Rows from block 4 of the text encoder of a small contrastive audio-text model, named by matrix and row number. Rows with one number belong to one neuron. Each number is 128 + 32 x the weight over its row's rms, rounded and kept within 0 to 255. All counts start at 0. Numbers have three digits each. After the name is the row's rms in percent of the matrix's.
After each neuron's rows are labels from the 100 texts, of 14848, where the neuron reaches its highest value: "fires on" is the input token at the peak. Only what is clearly more common there than usual is listed. The data: short read English sentences (LibriTTS-R). In brackets: how many of the 100, against the usual share in percent.
# fc1: MLP up (text_encoder.blocks.4.mlp.fc1.weight, 768x128), inputs 64-127
# fc2: MLP down (text_encoder.blocks.4.mlp.fc2.weight, 128x768, transposed), outputs 64-127

fc1.176 087:126144152131109190091115164115126113151149124096159141118090164112084126130122179178082122114139083090072193124118149129151127173099112078180055086133113109112113128171125088147098124118109141
fc2.176 086:089202161170149126092095145160114135076084153123166115133150072103092154096075095128105090139068142178171128103143154123150119115157097172179179084120105137102113138139135152120113125152163167
fires on: "it" (11 vs 1.5); "be" (8 vs 0.5)

fc1.539 106:121156155177090177125158145178130073085184091181086148147099077150146166109089065115111080134120179085087129084159168125075136157200130115137107119129122144094118125145141169088155111166109158
fc2.539 098:125120119159151133110056095148144198118093171094063113152078095137131150127164139151155152129130111196079133151098114116103061123091152076163121166131165103074210125178143111173070163086132174
fires on: "the" (10 vs 3.3)

fc1.717 114:127125124149096155163156147118045103154177137100127056128098153119122146126122216128051150134095118169090116135142138139137098142166126168165121144088104129130104156142148101159158149081159127
fc2.717 125:112131139146082168120098097078189128139160113105151183122114096097129120107104147100178125082067162147112169122148115121162146143035112057201057133152127080128186205103114120150092150139109104
fires on: "think" (10 vs 0.2); "that" (9 vs 0.8)

fc1.88 095:165127135110129069091118140136156109166075131100167143133139135116124151151159101103098147122097148036116129144092156105100153075124105203116079125134157125136127057160164106117073135030064122
fc2.88 108:131138073107106170151141103075138097150077115129107134182140128099182104123115114123116160110142165111164053113137170155203121111167139148120099113066106134141094148144195071141142154154100120
fires on: "and" (69 vs 1.2); "an" (20 vs 0.2); "am" (9 vs 0.2)

fc1.407 099:085144112130145146144135112152156144185128126123177137120123181134066118109168170115133179077166117160129137118111132091163168096091103163086077136120135090136161082133181150146154185183164156
fc2.407 114:070116100153160174115141094136073095200185164127127107115183133120147145111114095149132095169141123122119128114134118127189183136072146113063103098133196162153118101112082140143098090104139071
fires on: "know" (45 vs 0.3); "am" (10 vs 0.2); "only" (9 vs 0.1)

fc1.130 103:158111143111117131182172133130132092168174148146157167125156155098110121082092151089147093142140176055141088150091120158066159153132147131161180103111127063133096174104081163147140115149072116
fc2.130 101:180108132101136128216105086125185125141119139106153179080095173138116110168115151149076176125131071109152112099134109094120116104157122130196157117112136168113097111089121079063108091128141123
fires on: "all" (7 vs 0.4)

fc1.353 106:166098144106093094130163141171047158169129079178130140114118135135113152155143147087097129193087082158145132088101088110108126167169143091155078139143105116150102114138096125108112156082102139
fc2.353 098:141100157140174127153117106109136112158165197089040156093156126102055107104141074120182189112169096148088123149096123124179106080151106161099154131089167098132113135173132107126118125103147114
fires on: "the" (9 vs 3.3)

fc1.21 090:081158054135104102190146145141114124162161092109120073083174125172172137130162165158122165109127157136089148182097122111071093122112063133116163155093143180189120136178154134193165155118161144
fc2.21 097:168090121100118173162123123075129122109096197145100175144088106097087125092081118084199127138148057138142114173169122132129183112129156132132114116130120083119139203118067185111136149132175129
fires on: "no" (15 vs 0.4); "tell" (13 vs 0.1); "you" (10 vs 1.9); "how" (7 vs 0.3)

fc1.418 087:139134147128158120108112121141112173109148110158148088122038144137089146103040121104160074165103107132148124100180173115078132211131188095192124159094160130137198125164095117131152079108083124
fc2.418 092:149098086095055209131239173117111116117116099161108163181108165143134140174179101106074134147137096114136139128130101150155088063132128173092131126108043109131129159116169114110123147106123151
fires on: "the" (7 vs 3.3)

fc1.147 104:138121156139174102118115162082104107076124137153137111156103140110125157106174167144142120163105163083094166188176093119134107139160157140083127094103178089122173164135174081154112171171150138
fc2.147 093:159151115119133101082229127127152135108152110130140168073144129134154165152104116130199156194137186088161174139126166151109101123137116055138147120178175128100082115108131106165108142175131082
fires on: "we" (10 vs 0.4); "boy" (9 vs 0.1)

fc1.200 097:088111145133157099162177158144110102162154105034130156131138161056135125106157091134098160093137086093159069113105122179142140071139099155142195117099135159117147121087149083104155136111155164
fc2.200 105:129128103000141151129136114142108141096111124179135121096146101145089128178154115135135103168118192137157131126135074137152085107134114119157104159143114114085124077181119165137112130146139098
fires on: "i" (7 vs 2.3)

fc1.138 095:177148108102095115105087170184138133105133133137143111133136093137099144090108159137133137141106156102149080107155125150111146119172106148145124153143132183157135103147141124039097176180146112
fc2.138 096:114175187113183183162139090077087153107156112109061111114113146115082162113149074118096100141158076129101170134058134112154163156090122148146132171153119067066113092101113105210079084120025175
fires on: "can't" (12 vs 0.1)

fc1.192 104:098101162091132184117181124082129173093200124150151093161087132139107111110074122137056150102155135134091128161107146140166144134125105074122082171094140091122129148131153103148152122161141153
fc2.192 108:089101112135139096076124125126138155162135075191119103139094106098133149104185153116131115059158096126099141129136137178135111109127120154161115134144121102126130189137104089125089186070065157
fires on: "your" (13 vs 0.3); "see" (7 vs 0.2)

fc1.169 100:110168112132148140163144154131123124104166157130101139128058169109121151191111134121107119223112083089172120116069100053108117110110163175114101128178107120152136135158127108085114086173163130
fc2.169 109:189114142134127102116129103073162144157111115119159157122137057116168119132098144133096166145142228125092176102109112195177154129153112122170155121107139076144122070109068136117129149092134148
fires on: "<end>" (86 vs 11.4)

fc1.344 110:133129168163199119127083131139165135177146083101132099151156105167135136094116087139115178120155111085127162114082137094106073176181121110156151086133088141121141098104127145174135105120115116
fc2.344 114:142165084067084134160156149110134157106158121167124166118181193096174148160122132118134126153125112154115134141184065106153174100126116155124136132138139151117030137124132134121131114107210142
fires on: "know" (11 vs 0.3)

fc1.570 083:129140128106083118129109172148131131189107108067120115132167138139165110169094204125050141148133066173134129079113126147155118125194150122122140170093143110170135055121191117133137179094084129
fc2.570 085:146154092161148094101083099156157153064106136177201080141102155091206168148113088090131067100149136098134113120125199173081163106105082174112126078129099161124123140130147092130105098177104106
fires on: "i've" (37 vs 0.1); "our" (14 vs 0.1)

fc1.636 087:091106093126147143136125124118113129147121102125122138128127162180110115172133120094112126112172175082174137185129202169072146150149077121129095087177146149164127142091091064135066166147153091
fc2.636 088:144122102171156174127165145132102065114122138171093121072177084127133142109173140092120126148113131146139111109129161135056149108147141145126136105177114123158116147169124055098057097111058124
fires on: "she" (74 vs 0.7)

fc1.427 095:125142127134160184131130120182122154119162116104097150111109057135183160163111113109153143119171143084099133096092102141157105131149113139084151151134086112147133178112152072109118085073086149
fc2.427 092:125107189150103081102096095075121171081138175143162148128163169139089115100103181064124109105177087114140140138128100127126131122079169103151069103133130152109101133111106101104147151128185146
fires on: "you" (13 vs 1.9); "i" (11 vs 2.3)

fc1.16 104:124201150091153081180081137160136101134058130140098140165079127133133122162014170128114071183113125142106093190159136078106131108139105167156144130147133162161135111070094151156162159170152158
fc2.16 130:128107124108127164091169086116099116104166065118101145084129163135112145097162075148094152072153141066120165075098117097116105175140130135133112120113094004113129162136069114145081120142087113
fires on: "she" (8 vs 0.7)

fc1.547 092:115131095109070143094114099205111108122116138125153117148113133073166150078096103080091080165154192140114110126165107144153092087158144117128124074115094132114142181075126151060105154118093125
fc2.547 090:129123086105112129117101099111135094154104114106099150116161162117085085117162096155158156144096134115138105084081131103114108078167171077075127157165117137145117046134103161150148095096217125
fires on: "my" (14 vs 0.5); "i" (10 vs 2.3)

fc1.492 102:147122115134091101147102125170113121124067112101098169147159106128081121154173082153155085099118102115185072158118117077117129142162139063121138118091149160167128125177167174122078097131167176
fc2.492 092:115131100105188114153042130137152084158137115127070130099192175130149141185104149114136165140157146136153123085170114170128122088127126146127169159122157075135093091160111096096114108059077123
fires on: "and" (7 vs 1.2)

fc1.700 086:128108133149041056124065143156144148111116117101160118169127113186152145089183138117111151111140080162113125107135137179076128099079108164172161089114129130122169134143144109106083125092099114
fc2.700 097:105163123158112170142093131143152130141106175121113135137095198091155114144065183087105122083144091089105084124141176074113149097119139119093165150092136154173162096129143092115197121150114140
fires on: "thought" (7 vs 0.1)

fc1.708 121:132134152061158115138168144140104193156134099145121116139123114081110140132166132107134155138087125104171099117088172151135144093141081144141126112172103142124122132176171111161086120102129131
fc2.708 109:126130165124189121092091127153131139135134138128138129132199129155182159136135152120130156167157131156123102155156129167129117126107155140109094146100126089159098042181073101122166148111092170
fires on: "tell" (24 vs 0.1)

fc1.591 105:126108152118121156089098141114135110108119151146113095143111169066121143193140128137073123122123174146110152235113162179107214148107161070129148093156149140102086093129111133127114115110144181
fc2.591 101:123138165084138036185164071132190104137169155095164131174129095143111138083116085139096111113143150159161137109141170084122109187154116076160144151129066072112138128202101129125086177157095157
fires on: "be" (10 vs 0.5)

fc1.377 088:117122060108107148099100132146140190146137134097131102170128075132115111124136142138127114115203148146083189158112144099134124041113184076102155114182095100091128191101092115107154141117153098
fc2.377 095:149127160107150193157161098106188123108155072152114073142107155110117085171102138069118148101047110136113129136120127130127136093110186101141145147116122070176137111152068147076107113141072144
fires on: "<end>" (58 vs 11.4)

fc1.420 091:114102109129093123197154133097191155143197115097149129102131124173144130117087184145155186159138134141109164087125078112095164126092132116109091108131131139121104141136140083134103083088126153
fc2.420 089:140086125091181144113127129094107072117163165090140142094127014135072125101136139107107108136191117140098083132161162137118166108147110068146132126118144107176132073082090036102112125146147132
fires on: "not" (44 vs 0.8); "no" (9 vs 0.4)

fc1.174 089:186146117108123155137149120123155102126094112153166159138136118116065139112089102181105177106170137126172157153120127153127035144054159150110100177168127113107142124116122089193193142096156092
fc2.174 091:097132104074109130108141186113090201134148188129086136160144120159178079157107119138151182123127101135128124150111122141134164177108084109167123119147122132191143171116141089153153104101116206
fires on: "is" (20 vs 1); "it" (15 vs 1.5)

fc1.398 098:204141136158174121133122144150157138168154147118103151116113125108187134081182140102156097115179115131138156069083171184135122116149099155084099176144100114133095139136160133153072143086119103
fc2.398 089:109125078129085114148075101120102179151086143118116197164135140146146143150107120084143162161148122077152139137129062150152125148067166073146129129097150122186152126121156121123111067150081145
fires on: "i'm" (56 vs 0.1); "am" (9 vs 0.2)

fc1.12 067:096111128125119156075162108093089106168075127052135143091109116095155160167111178172151171160115157142111177126123125062180172090100129086078133195087082108122139144122131081169100134114107131
fc2.12 085:155112081154128110115167120125069131080158172060113153107125117177145140104116086122076043101157097085110148119124130111096132116177090093128119100145181137119143068128167127103125126141122169
fires on: "said" (9 vs 0.7)

fc1.1 101:160163101083132110167199189211185125139106128152115103128128153095123112091145176178096166107129150146139159122118164154131086102113142151186077054094118136164148054084102107138134172086141138
fc2.1 107:066137118190124189159146123058081156118158124051123103165153127147151133121089163133120127141109104118135126126140158099130141119091161123152109177134154149116160135154166116151193153085133115
fires on: "i" (11 vs 2.3); "you" (8 vs 1.9)

fc1.18 109:127109133125144122127153214123071104130101132099078113178106152087132086158089170098095187158122142160105131162133150142116137146096134158138186138175151169105145141160163137165095190066098091
fc2.18 102:144126097144073100105083166136136157118154146162145179090173086117098127156114111141096083137147170082077079096126134100168180131170160138118154163072085086147110150102132115125162137167150146
fires on: "<end>" (43 vs 11.4)

fc1.609 101:120106122131129115118145148223151060074110114096159115151126127081113167172137124119156163186042113126052090112124138171106127142140133130138146210122148119138091161083148140130111074166099160
fc2.609 107:189140127177132170119168152105135195224168122075161159117153137158176143149175164056092122120142135094161080083148121105153119150145110100155126145102043064063131123130127123150075152119146124
fires on: "it" (13 vs 1.5); "you" (7 vs 1.9)

fc1.61 084:165182096115094169175117103132177126126156145100107100041138135145152088116133144121086079122143159116142125136186096133105055132138161107125159139118175125102125113190143114126154133154073123
fc2.61 084:114128130186203087128108134112125181137126141109148109098108162143117160158081137124081097143186105076147176155142182138152147103110114162125149072106198134153135170102116126120157156129107124
fires on: "of" (49 vs 1.2)

fc1.581 094:107109154142146085130172110099108176166195073106134101214089184087186133134125125124091147124107105110161077152100122095186138139121166139138123079100153169121078123140165115107081113135187130
fc2.581 104:135133137084131162161096083117111123148113162128143149084143034156140112115114117098119191156139169166127127135097128102132144157153182152146109097129187120110127113148116106097138178142101113
fires on: "i'm" (50 vs 0.1); "i'd" (11 vs 0); "exactly" (8 vs 0)

fc1.709 110:126111174098161106154164133098091089114181107112144137140107142186168171132097157144130132108123138128123139134133115131095134111158109186145121176144113128109120119183167103073112114159156093
fc2.709 109:124105113117156040120141171136174153170111107094130110108049097120069151130125156157110138111121164077108155163105146089193177114126122113138108134120108107149153110068096125098108114114050126
fires on: "of" (11 vs 1.2)

fc1.257 086:105135108109147157212194147136126123101145199073158159119119133145081123090113146138186116138131160133127121136067120190133113157147038097140124150137094111096108075135133122041084151122113107
fc2.257 088:064098139177134160112114140117125131151117091199096150151113080085164148112150123142157149139041163179141144110124107125129156072091157139134056145205120114096119180094084139138115096083153133
fires on: "not" (18 vs 0.8); "my" (10 vs 0.5); "that" (10 vs 0.8)

fc1.10 107:145136065077130119200153144142149115130138150168092142083106207112151145149200183116145135099177126196153096140085103132148136121076077123144063166090095136158140188120137138160156102143121120
fc2.10 129:135132118121114162100213101126134141124170106122061104126111124116156154084052120128121143110139068113096105099159137169101151121097163146189143182166235123140162158159176076129144110132155062
fires on: "not" (15 vs 0.8); "a" (9 vs 1.4); "glad" (8 vs 0); "to" (7 vs 1.8)

fc1.605 081:136170145111167113143102106121120105046096100126087116182136087126144175161171204146065202095122140119154152110120118083162139103133127202144140124118091132128140163125127107151116108113107190
fc2.605 107:120062139109165128149118077081134160102160119139140155136123130171117182094083106089157120110181175153100107098136112109166103162145124111166115134144113163132070174163086137153120143160154141
fires on: "come" (57 vs 0.2)

fc1.9 083:153119072154092160115121173172169126170084165145201110136103079113111159111123177158155145191103065131151098147132085167121098139180166106126105131150122156090103129102112133161047098103142174
fc2.9 094:145150127189127124142117106119085091120197129086205129112070137161148158119143119115106105088106125108148134136171125120103145109100130115103093116110101107203087154082148152105116115145091110
fires on: "we" (10 vs 0.4); "you" (8 vs 1.9)

fc1.493 097:214138126155167174102151129112127116176145062189162119141200073210110099110177165145099126141076122098132137154144111130179115130149159144110090160136148144138115128140137097149192155114170185
fc2.493 105:082145058093142094191148145107089133115104132078107127188124170106109137167124140083164151098110111101137156167130138087142138081110117105107176191093118149102150125144137141170063104093109225
fires on: "perhaps" (41 vs 0.1); "i" (9 vs 2.3)

fc1.579 112:162079155151153101074137110143084146118097114133151092152089176106128126072112119137109152188113113132109138132122120116044103135115091111153147123155052070104147074089091114156161143087147112
fc2.579 102:104133087140100104154135197094095181167171206172102124080162114160172105179154092145119154126121142126135077149150127137119087125105118100118145103149103176093122134139135157087124153113097108
fires on: "he" (8 vs 1.3)

fc1.509 103:128177143117164143158161108127156093163124131108177168098108133136088122153116179099100104127075160147162142072105161143114101151161129117164097111070110126103168088135161106096172129162175191
fc2.509 109:156098077148148112169120143114080120149102118085114130076157082100092133147159112074120145170169113127133107170151148132126109110146102185146116143123118149144095123109106156149107153143133101
fires on: "i've" (38 vs 0.1); "after" (22 vs 0.1); "i'd" (12 vs 0)

fc1.449 101:115101157158169045200107155122110067084113095136094121105172167137136132076135113126080109120121144122124151181186133098155072134099072121100184125078147143098130107148153137138150095141242120
fc2.449 100:156160059139146156138118179099143087135147149070124149145152106194129141152084095111140075156147139083148136119104074061083164151131148126174147167113139063112182131104124101089115137145123131
fires on: "<end>" (33 vs 11.4)

fc1.671 098:089148124068162203120155111158106099172155161100128093141090153144126147124117181182149146102196107124098166087135164138105144133148107098139186121131138148157118137091136224144111095127123080
fc2.671 105:100110098129143118132143140149115114071124111116131149142128110168123146069129127111159102119121137088119104088137128150136181119136137150145096068103105162143148117150123126151086104127076161
fires on: "will" (26 vs 0.4); "you" (12 vs 1.9); "would" (8 vs 0.2)

fc1.692 096:092136132188136212144173148091128140112130175140126052094097111118158139098102108138158115120134159136125074154070117138168122074109119154088121103136095072124192190136107154136140118153067115
fc2.692 093:121114098078118143088157077218151085080104116099076146124148176076124102179112193147117146143142173081165144111122141154114104092083108094082143121150160139116057098151077146114141136150109100
fires on: "<end>" (63 vs 11.4)

fc1.568 081:167077137118129182178101112161127116159152112123120114132135171159086136118066145215173107153141089125098117157136078124131146106147111151098109083176090116143097127179134191086143129138142120
fc2.568 088:126121074154143028091108159134112073103135163141144150127104150065131093142172103091127149154083118189165166102177100137135126153200086132135126147100144131155148115122095114120147135072158197
fires on: "you" (7 vs 1.9)

fc1.705 090:121159208147120150055149134109120129135076073128133130136153133100102093129161144122087166163193141179104165168186127075090115088096112176150099157130081129104094143123142207155171158196165098
fc2.705 099:156134073071121097074108210106172068118092175111158142151141194177149153112101180132102138123140123115118078089142069138130178143103091132134166108151150090182161147135174171094131109137148161
fires on: "no" (7 vs 0.4); "world" (7 vs 0)

fc1.502 091:154087180131158161125120185052122126131145161141190119138137102128113102169157128125077132115144087155132131215186152112114147160158162127162169117109113102147135177145055113137124105118135170
fc2.502 095:207193105135052147127134106200142089040149180091089146091116112192112137148083102118159128103106064161137187160147048149166133138104086099153133104103075146146159136089132146098097166142150103
fires on: "he" (9 vs 1.3)

fc1.430 093:143081097152102065100143123139140135097159133091139148083042122161041120126166129160117099127141066106082130168092154144188120131110106068172123145110195164163132130123081075129084177142117111
fc2.430 090:156155151110112165117128146140168182077155080206119101098071124119119096093087136139143083057117150157149148128169136138154125108087139174157122132150119098114118163154136109145132142126095080
fires on: "me" (12 vs 0.6)

fc1.507 097:156125101067105110080116166179067143153130150097089166119141178093137159086128154087080108139125054149089111111127174161133123123072156139207157197168143182134158147145108148133186183144096091
fc2.507 089:107164158154133142125143146142126112141119143129128074135160065138102096068101052112171100138140127136119118103132134085131063068135146105127135142045098137141185131127143119083156068141129183
fires on: "i" (21 vs 2.3)

fc1.553 111:148105114095120159153179152144169186121131112120115126152098151090075139171125143155132135131188162154113142122150125205120139115189134146099166101119116124110057173103226158103096091158122116
fc2.553 105:053185146120131215125138099110099119151192153115229123124118160173160160110142083143091122131102159152164136127099078084169116143094142044149112123113092089132127186093139136128138113099158179
fires on: "not" (7 vs 0.8)

fc1.730 099:090110121137146115166154129096136113149146101089140161096100158129122115127115123103145144190141154111077127171149137126070101099152170178102188118156117183079131121115113105153131104080156145
fc2.730 111:170122144079113175103101157162087154109100152107125058145158081103120154117140103142112156128123093146156175082163122165091142187167113106149132154118140134158117190091152108129150081125159179
fires on: "you" (10 vs 1.9)

fc1.126 095:088146127148115158187114086108138122102137077123072105141064127099136177091180116159114142089129151154161172118134087118118129115124062141141109099109150092135092161153126123150155076129098075
fc2.126 089:169168088130101112068141108141147160154181194159114172112189085115152170160146126117134114179113113153118078155121162149114133164177125139140158127132092183167203118112131173173126135137109178
fires on: "he" (9 vs 1.3); "you" (9 vs 1.9)

fc1.505 080:152167145155063139118119124183080106139168117087127084117130127141140155122144152147136126122177086110117125172109164172146137153136087165152057158109176187144156189184162150189115142183199044
fc2.505 085:104101162124118180128135122116104113130158101154141131174103152151132142129074140095153109162168097115101056125118128139095181168055146106154127148140106103098200100027116110106164127091147139
fires on: "not" (30 vs 0.8); "remember" (8 vs 0)

fc1.25 098:088146141184122183153087092138149112161071144175155097176152119111091165145127135142123137140115100067115094139078117129076141146182137140092116174140158143177128179151182106094093165090159049
fc2.25 100:101108159085139133136098135207144090123113142071105149178131207108137120153121115095151091116136111096149155109161149107186113169102158120146151109141135152118096114134145153133130116114125105
fires on: "is" (38 vs 1); "<end>" (25 vs 11.4); "me" (9 vs 0.6); "give" (7 vs 0.1)

fc1.6 105:124152134176131146121087116112099130080145096113093152085092122125099155067191143080127174144116103107095124107154123178126128114190163161196159111125116170091182133095205133145074157089114150
fc2.6 110:133163158131127165079129055096130158113149180098152109163146109097133149119116168133101088126134117168108140104128116126139122137097180133157160151112076098159131129103106043175113131181028108
fires on: "you" (41 vs 1.9); "we" (11 vs 0.4)

fc1.238 096:166093103135150099130152114106150166138113148099118101154110099107127116142135205165119096140155133087105132147156140151114125148127133127109136108125180177113101165144194094135096099151110168
fc2.238 100:088093140081146161105122168098146083142110103136171134139157189127094149121124090099146123125162176182188129042147142136112140079185164087158137137150138094166146112124133133110188115106063123
fires on: "what" (15 vs 0.6); "why" (11 vs 0.2); "i" (10 vs 2.3); "you" (8 vs 1.9)

fc1.274 081:157044103184110145105129138075107148120146127133143126125150135184130135173107142112141097111195105150126091156145114114144119168121129130205135098081091106118174158152099112137144106158127115
fc2.274 085:090137161110144109134125140135146099087047106181046118139135103110082163079105152120156079072106091119155115130160194119088179085147126146174159081121155169109137113091176102147113133163170154
fires on: "be" (8 vs 0.5)

fc1.4 103:112092125095133125103108164076143113096109159112084121152138103109064130165145121114122131158101176098156137104108156123140203144077089089133124084170184112144182124103130079140137118113084197
fc2.4 100:145123139107161090155154199084131125129075157161124090112102095138125097157078133183094123151114058143202133125124151130079036079109115104111088163144141125137144124184125131145084127151121169
fires on: "of" (7 vs 1.2)

fc1.388 108:147185065061120132166122196133186114110112126154140112084159155175121187148090148131143146122168170109130156128132086159129124098156109145128125090145180147134169106107168118125136122160049141
fc2.388 102:087125084132117135110127095123102108122117081097107076132154061069163103105110142105113108081095085096170106137083149145156126106142152096161170143116118136103077145106120109200165090116111158
fires on: "to" (14 vs 1.8); "she" (7 vs 0.7)

fc1.105 084:113127135131123179133156144086106136100130179120119214050135135100159086088171195149110093130097135125114200149166120100112117127175128154122117113166137149112078114138142105097106179096183097
fc2.105 087:140169173120180142180080162132116146107194141104169175102117083142118168175133153131122178157190072169095082125113128111098064137103255100127111138136140158154160119085135106120093082144104135
fires on: "all" (12 vs 0.4); "he" (11 vs 1.3); "you" (8 vs 1.9)

fc1.679 105:182102129116148067208125106084150129148153145124137134113116124134170160147127172110163119168108107074124107117097068108133109129165094123184064123134147171078073091117159108125116142063098102
fc2.679 128:114167149090142120144104104131098105184067176097122101086098180121146156153085131147095145153146105117145109150096085126106115052115186158169122169100156159158143160143128140105171121122099153
fires on: "i'm" (94 vs 0.1)

fc1.592 087:135116150105119170093173133092131148208162158100143157152155117098101145152134103166119175101110110111127147117131126114088120144149119111151164174145132139151176135109072154147107058082134139
fc2.592 090:151181190132089083148143140176158124119127097164127116082152096108123099093181123118140162139081112155132113199132113166158140154179107098115117075058059049116044162109175137091121175147106170
fires on: "it" (7 vs 1.5)

fc1.316 098:103127088157171126086112185137130112147136124149136144114135069081165122129202093075078081106139097086170173117145129085063133139137115082121165161124076160117139178166128115107141141104122102
fc2.316 092:169192107103123142169143078104126095104112138156085159118157145060070098107131139157125130102206111107069087203104087150147164139109076141150151155217155159170102091108136134196106135107100140
fires on: "the" (27 vs 3.3)

fc1.67 128:145137094116114157142149095161143199144157132094136123111118102113081188191114169149122081107193167221089098160196168102171087127098096092152057101122115161148084137128128103108140149113124179
fc2.67 123:123086161097138131083072157153132102089115125139134147133104147107106085101171195118110139145108126157115119133127124107086133098135077085145128174135077070188167134123160106077064138070166169
fires on: "not" (16 vs 0.8)

fc1.71 094:154101103067122106083153137106143128143118122161086121170132147118145144162098204112150145069161129160098142122194110124125128199119201153152103157101140172121135169155144036188141126126087104
fc2.71 104:086192126169127138089124147094142145133147128088131122119124131133122096099099174100130115135142156128144137147181154082152130107161104058156141117146104144133127092132202147170200159098101114
fires on: "not" (10 vs 0.8)

fc1.78 096:157148073143165162135135137112136129058104177162098144151196101089149084195148105128115156096166149177090140088158131127159090100072116112095107089167114122117142057150116098090134132076136135
fc2.78 094:054133141165112140147084123114075189185119127093122143118145125127074129104140128111140191128132145103116148113139110071077167163170132174139104126095152175135164124134138136182147060101139148
fires on: "is" (8 vs 1)

fc1.469 082:103132110152130101126125066110129123064145110125105135148134139093130177161102136207154133130094091143121110111127114129133099129160135077134083143108115073150152157107145124134139212117115124
fc2.469 088:159078090108124117099134177084197094192128148111134100101156116179096097112135086115103134117105110089099112117123131162120175175150092188092183074095105131104127080176155153151160114184075145
fires on: "said" (12 vs 0.7)

fc1.702 113:194128136106062083073115110166148139136154089170164169187150130191067199125137071109138138148128080140110151145132148104115149137075121150134151115183120165143080163098127109092111116114092078
fc2.702 116:129169060121190121196121166058100156145180084085118137150173119060131134145058144064154086121171121152106124096113158173119096116168156114065119109114039144152106108121060180151129156115149210
fires on: "my" (7 vs 0.5)

fc1.571 099:145117109120131174075184171095158117109122132131128172127114125105113135137168177185052185145096153087088123222124118119074162140139132113082183101170119089123146250130181076131085111126129154
fc2.571 103:095176203133137139124162130121142105130116141199099152137109155144115130088110150158150109078078101054140197141107147191139151102109124107068071114153145150159128146132134112132137122081081111
fires on: "sure" (22 vs 0.1); "you" (19 vs 1.9); "feel" (9 vs 0)

fc1.91 112:078164105146138154156177143129128169110060159069188145043157083073125186131124138121118131062098132131152139178093107110129152151075134097147056061158140100138132154147113128104156169110103130
fc2.91 110:145121138061129154150149110146146147098100136151121068173169164109084136105126128161145101205083106166164170143148195166156153104174088171126122128151152182095126107113101101171152093086217154
fires on: "is" (39 vs 1); "<end>" (23 vs 11.4)

fc1.442 110:147148129107133105196178084149112157189116133080133149137083171117176093118140072098165100135073155144163146164095103131093120138107120133104042097099096080185089130104138104084094068131205114
fc2.442 107:152077147135165134150141102090095154118096131099103142140082019135153122091068075130124175199181150154096130158109215066069127109177185125141138132114122150151099131101088121120136118126114123
fires on: "all" (39 vs 0.4); "a" (10 vs 1.4); "only" (7 vs 0.1)

fc1.291 104:157097145118139134203146114126126085125094171125149172168043149174130113147146111158161088160177136159148132166060186098103096170168113131107103089074162162157174147118099168106114167176120153
fc2.291 094:073160098174115117091072145140109136176145104100131133112170166111153176132140140133119124093137134105140168160175075177156144093138088182116105172183104129123077133152200154138091142126136077
fires on: "to" (7 vs 1.8)

fc1.713 085:136137110054139148102111151162116109121136085190166142128184104180101165108130120140155084121171162149161076192148144125119129113103153093107079123148076136107203121074150078119174207130130107
fc2.713 089:157100062190117139103153130085136099119153150085133109082076162149127138137182072127140119168111125062152166124190128166158214123128078107112124147105137119176152095139181120119093121131141115
fires on: "perhaps" (48 vs 0.1); "<end>" (34 vs 11.4)

fc1.271 103:154144146075127130191199162140092177173149112119138188118115149059172146147114110085157168115169174117100108128149128091086224147146138108129128077082112188100131136153109092080146155106115147
fc2.271 125:178121130084115124146108088130133128128130122146164078101161080084122088189147084094147147113149126187135131202086136119117102094104110139144146112070070093141115114110110170127153131155127134
fires on: "all" (10 vs 0.4)

fc1.28 106:127144145092122059159121108162169114192127091161110096126164112171104168159123114143150169149159071120157136134114119151124168158128118189164134138071101116149119179090134190116147087092125191
fc2.28 095:161173146152144102164186102129098090209150143102116131114126122111130115099077078128146140128123133074152085137095112111101130142153133172157100091182088075087099062172160114135111166138104116
fires on: "for" (8 vs 0.5)

fc1.373 094:102116097108092123086092176081122188109084119151168116095130159177150151107118095058130074048091155139125094119135129152129104112141091169109104130125098130069157075115101124153150127144130132
fc2.373 106:129195163082151123143136102182121149124159071119117111198144140093127085154118114106109157194110182096162118116110145138145126110136067097200144107160114203134089119119141132138096152192127102
fires on: "<end>" (55 vs 11.4)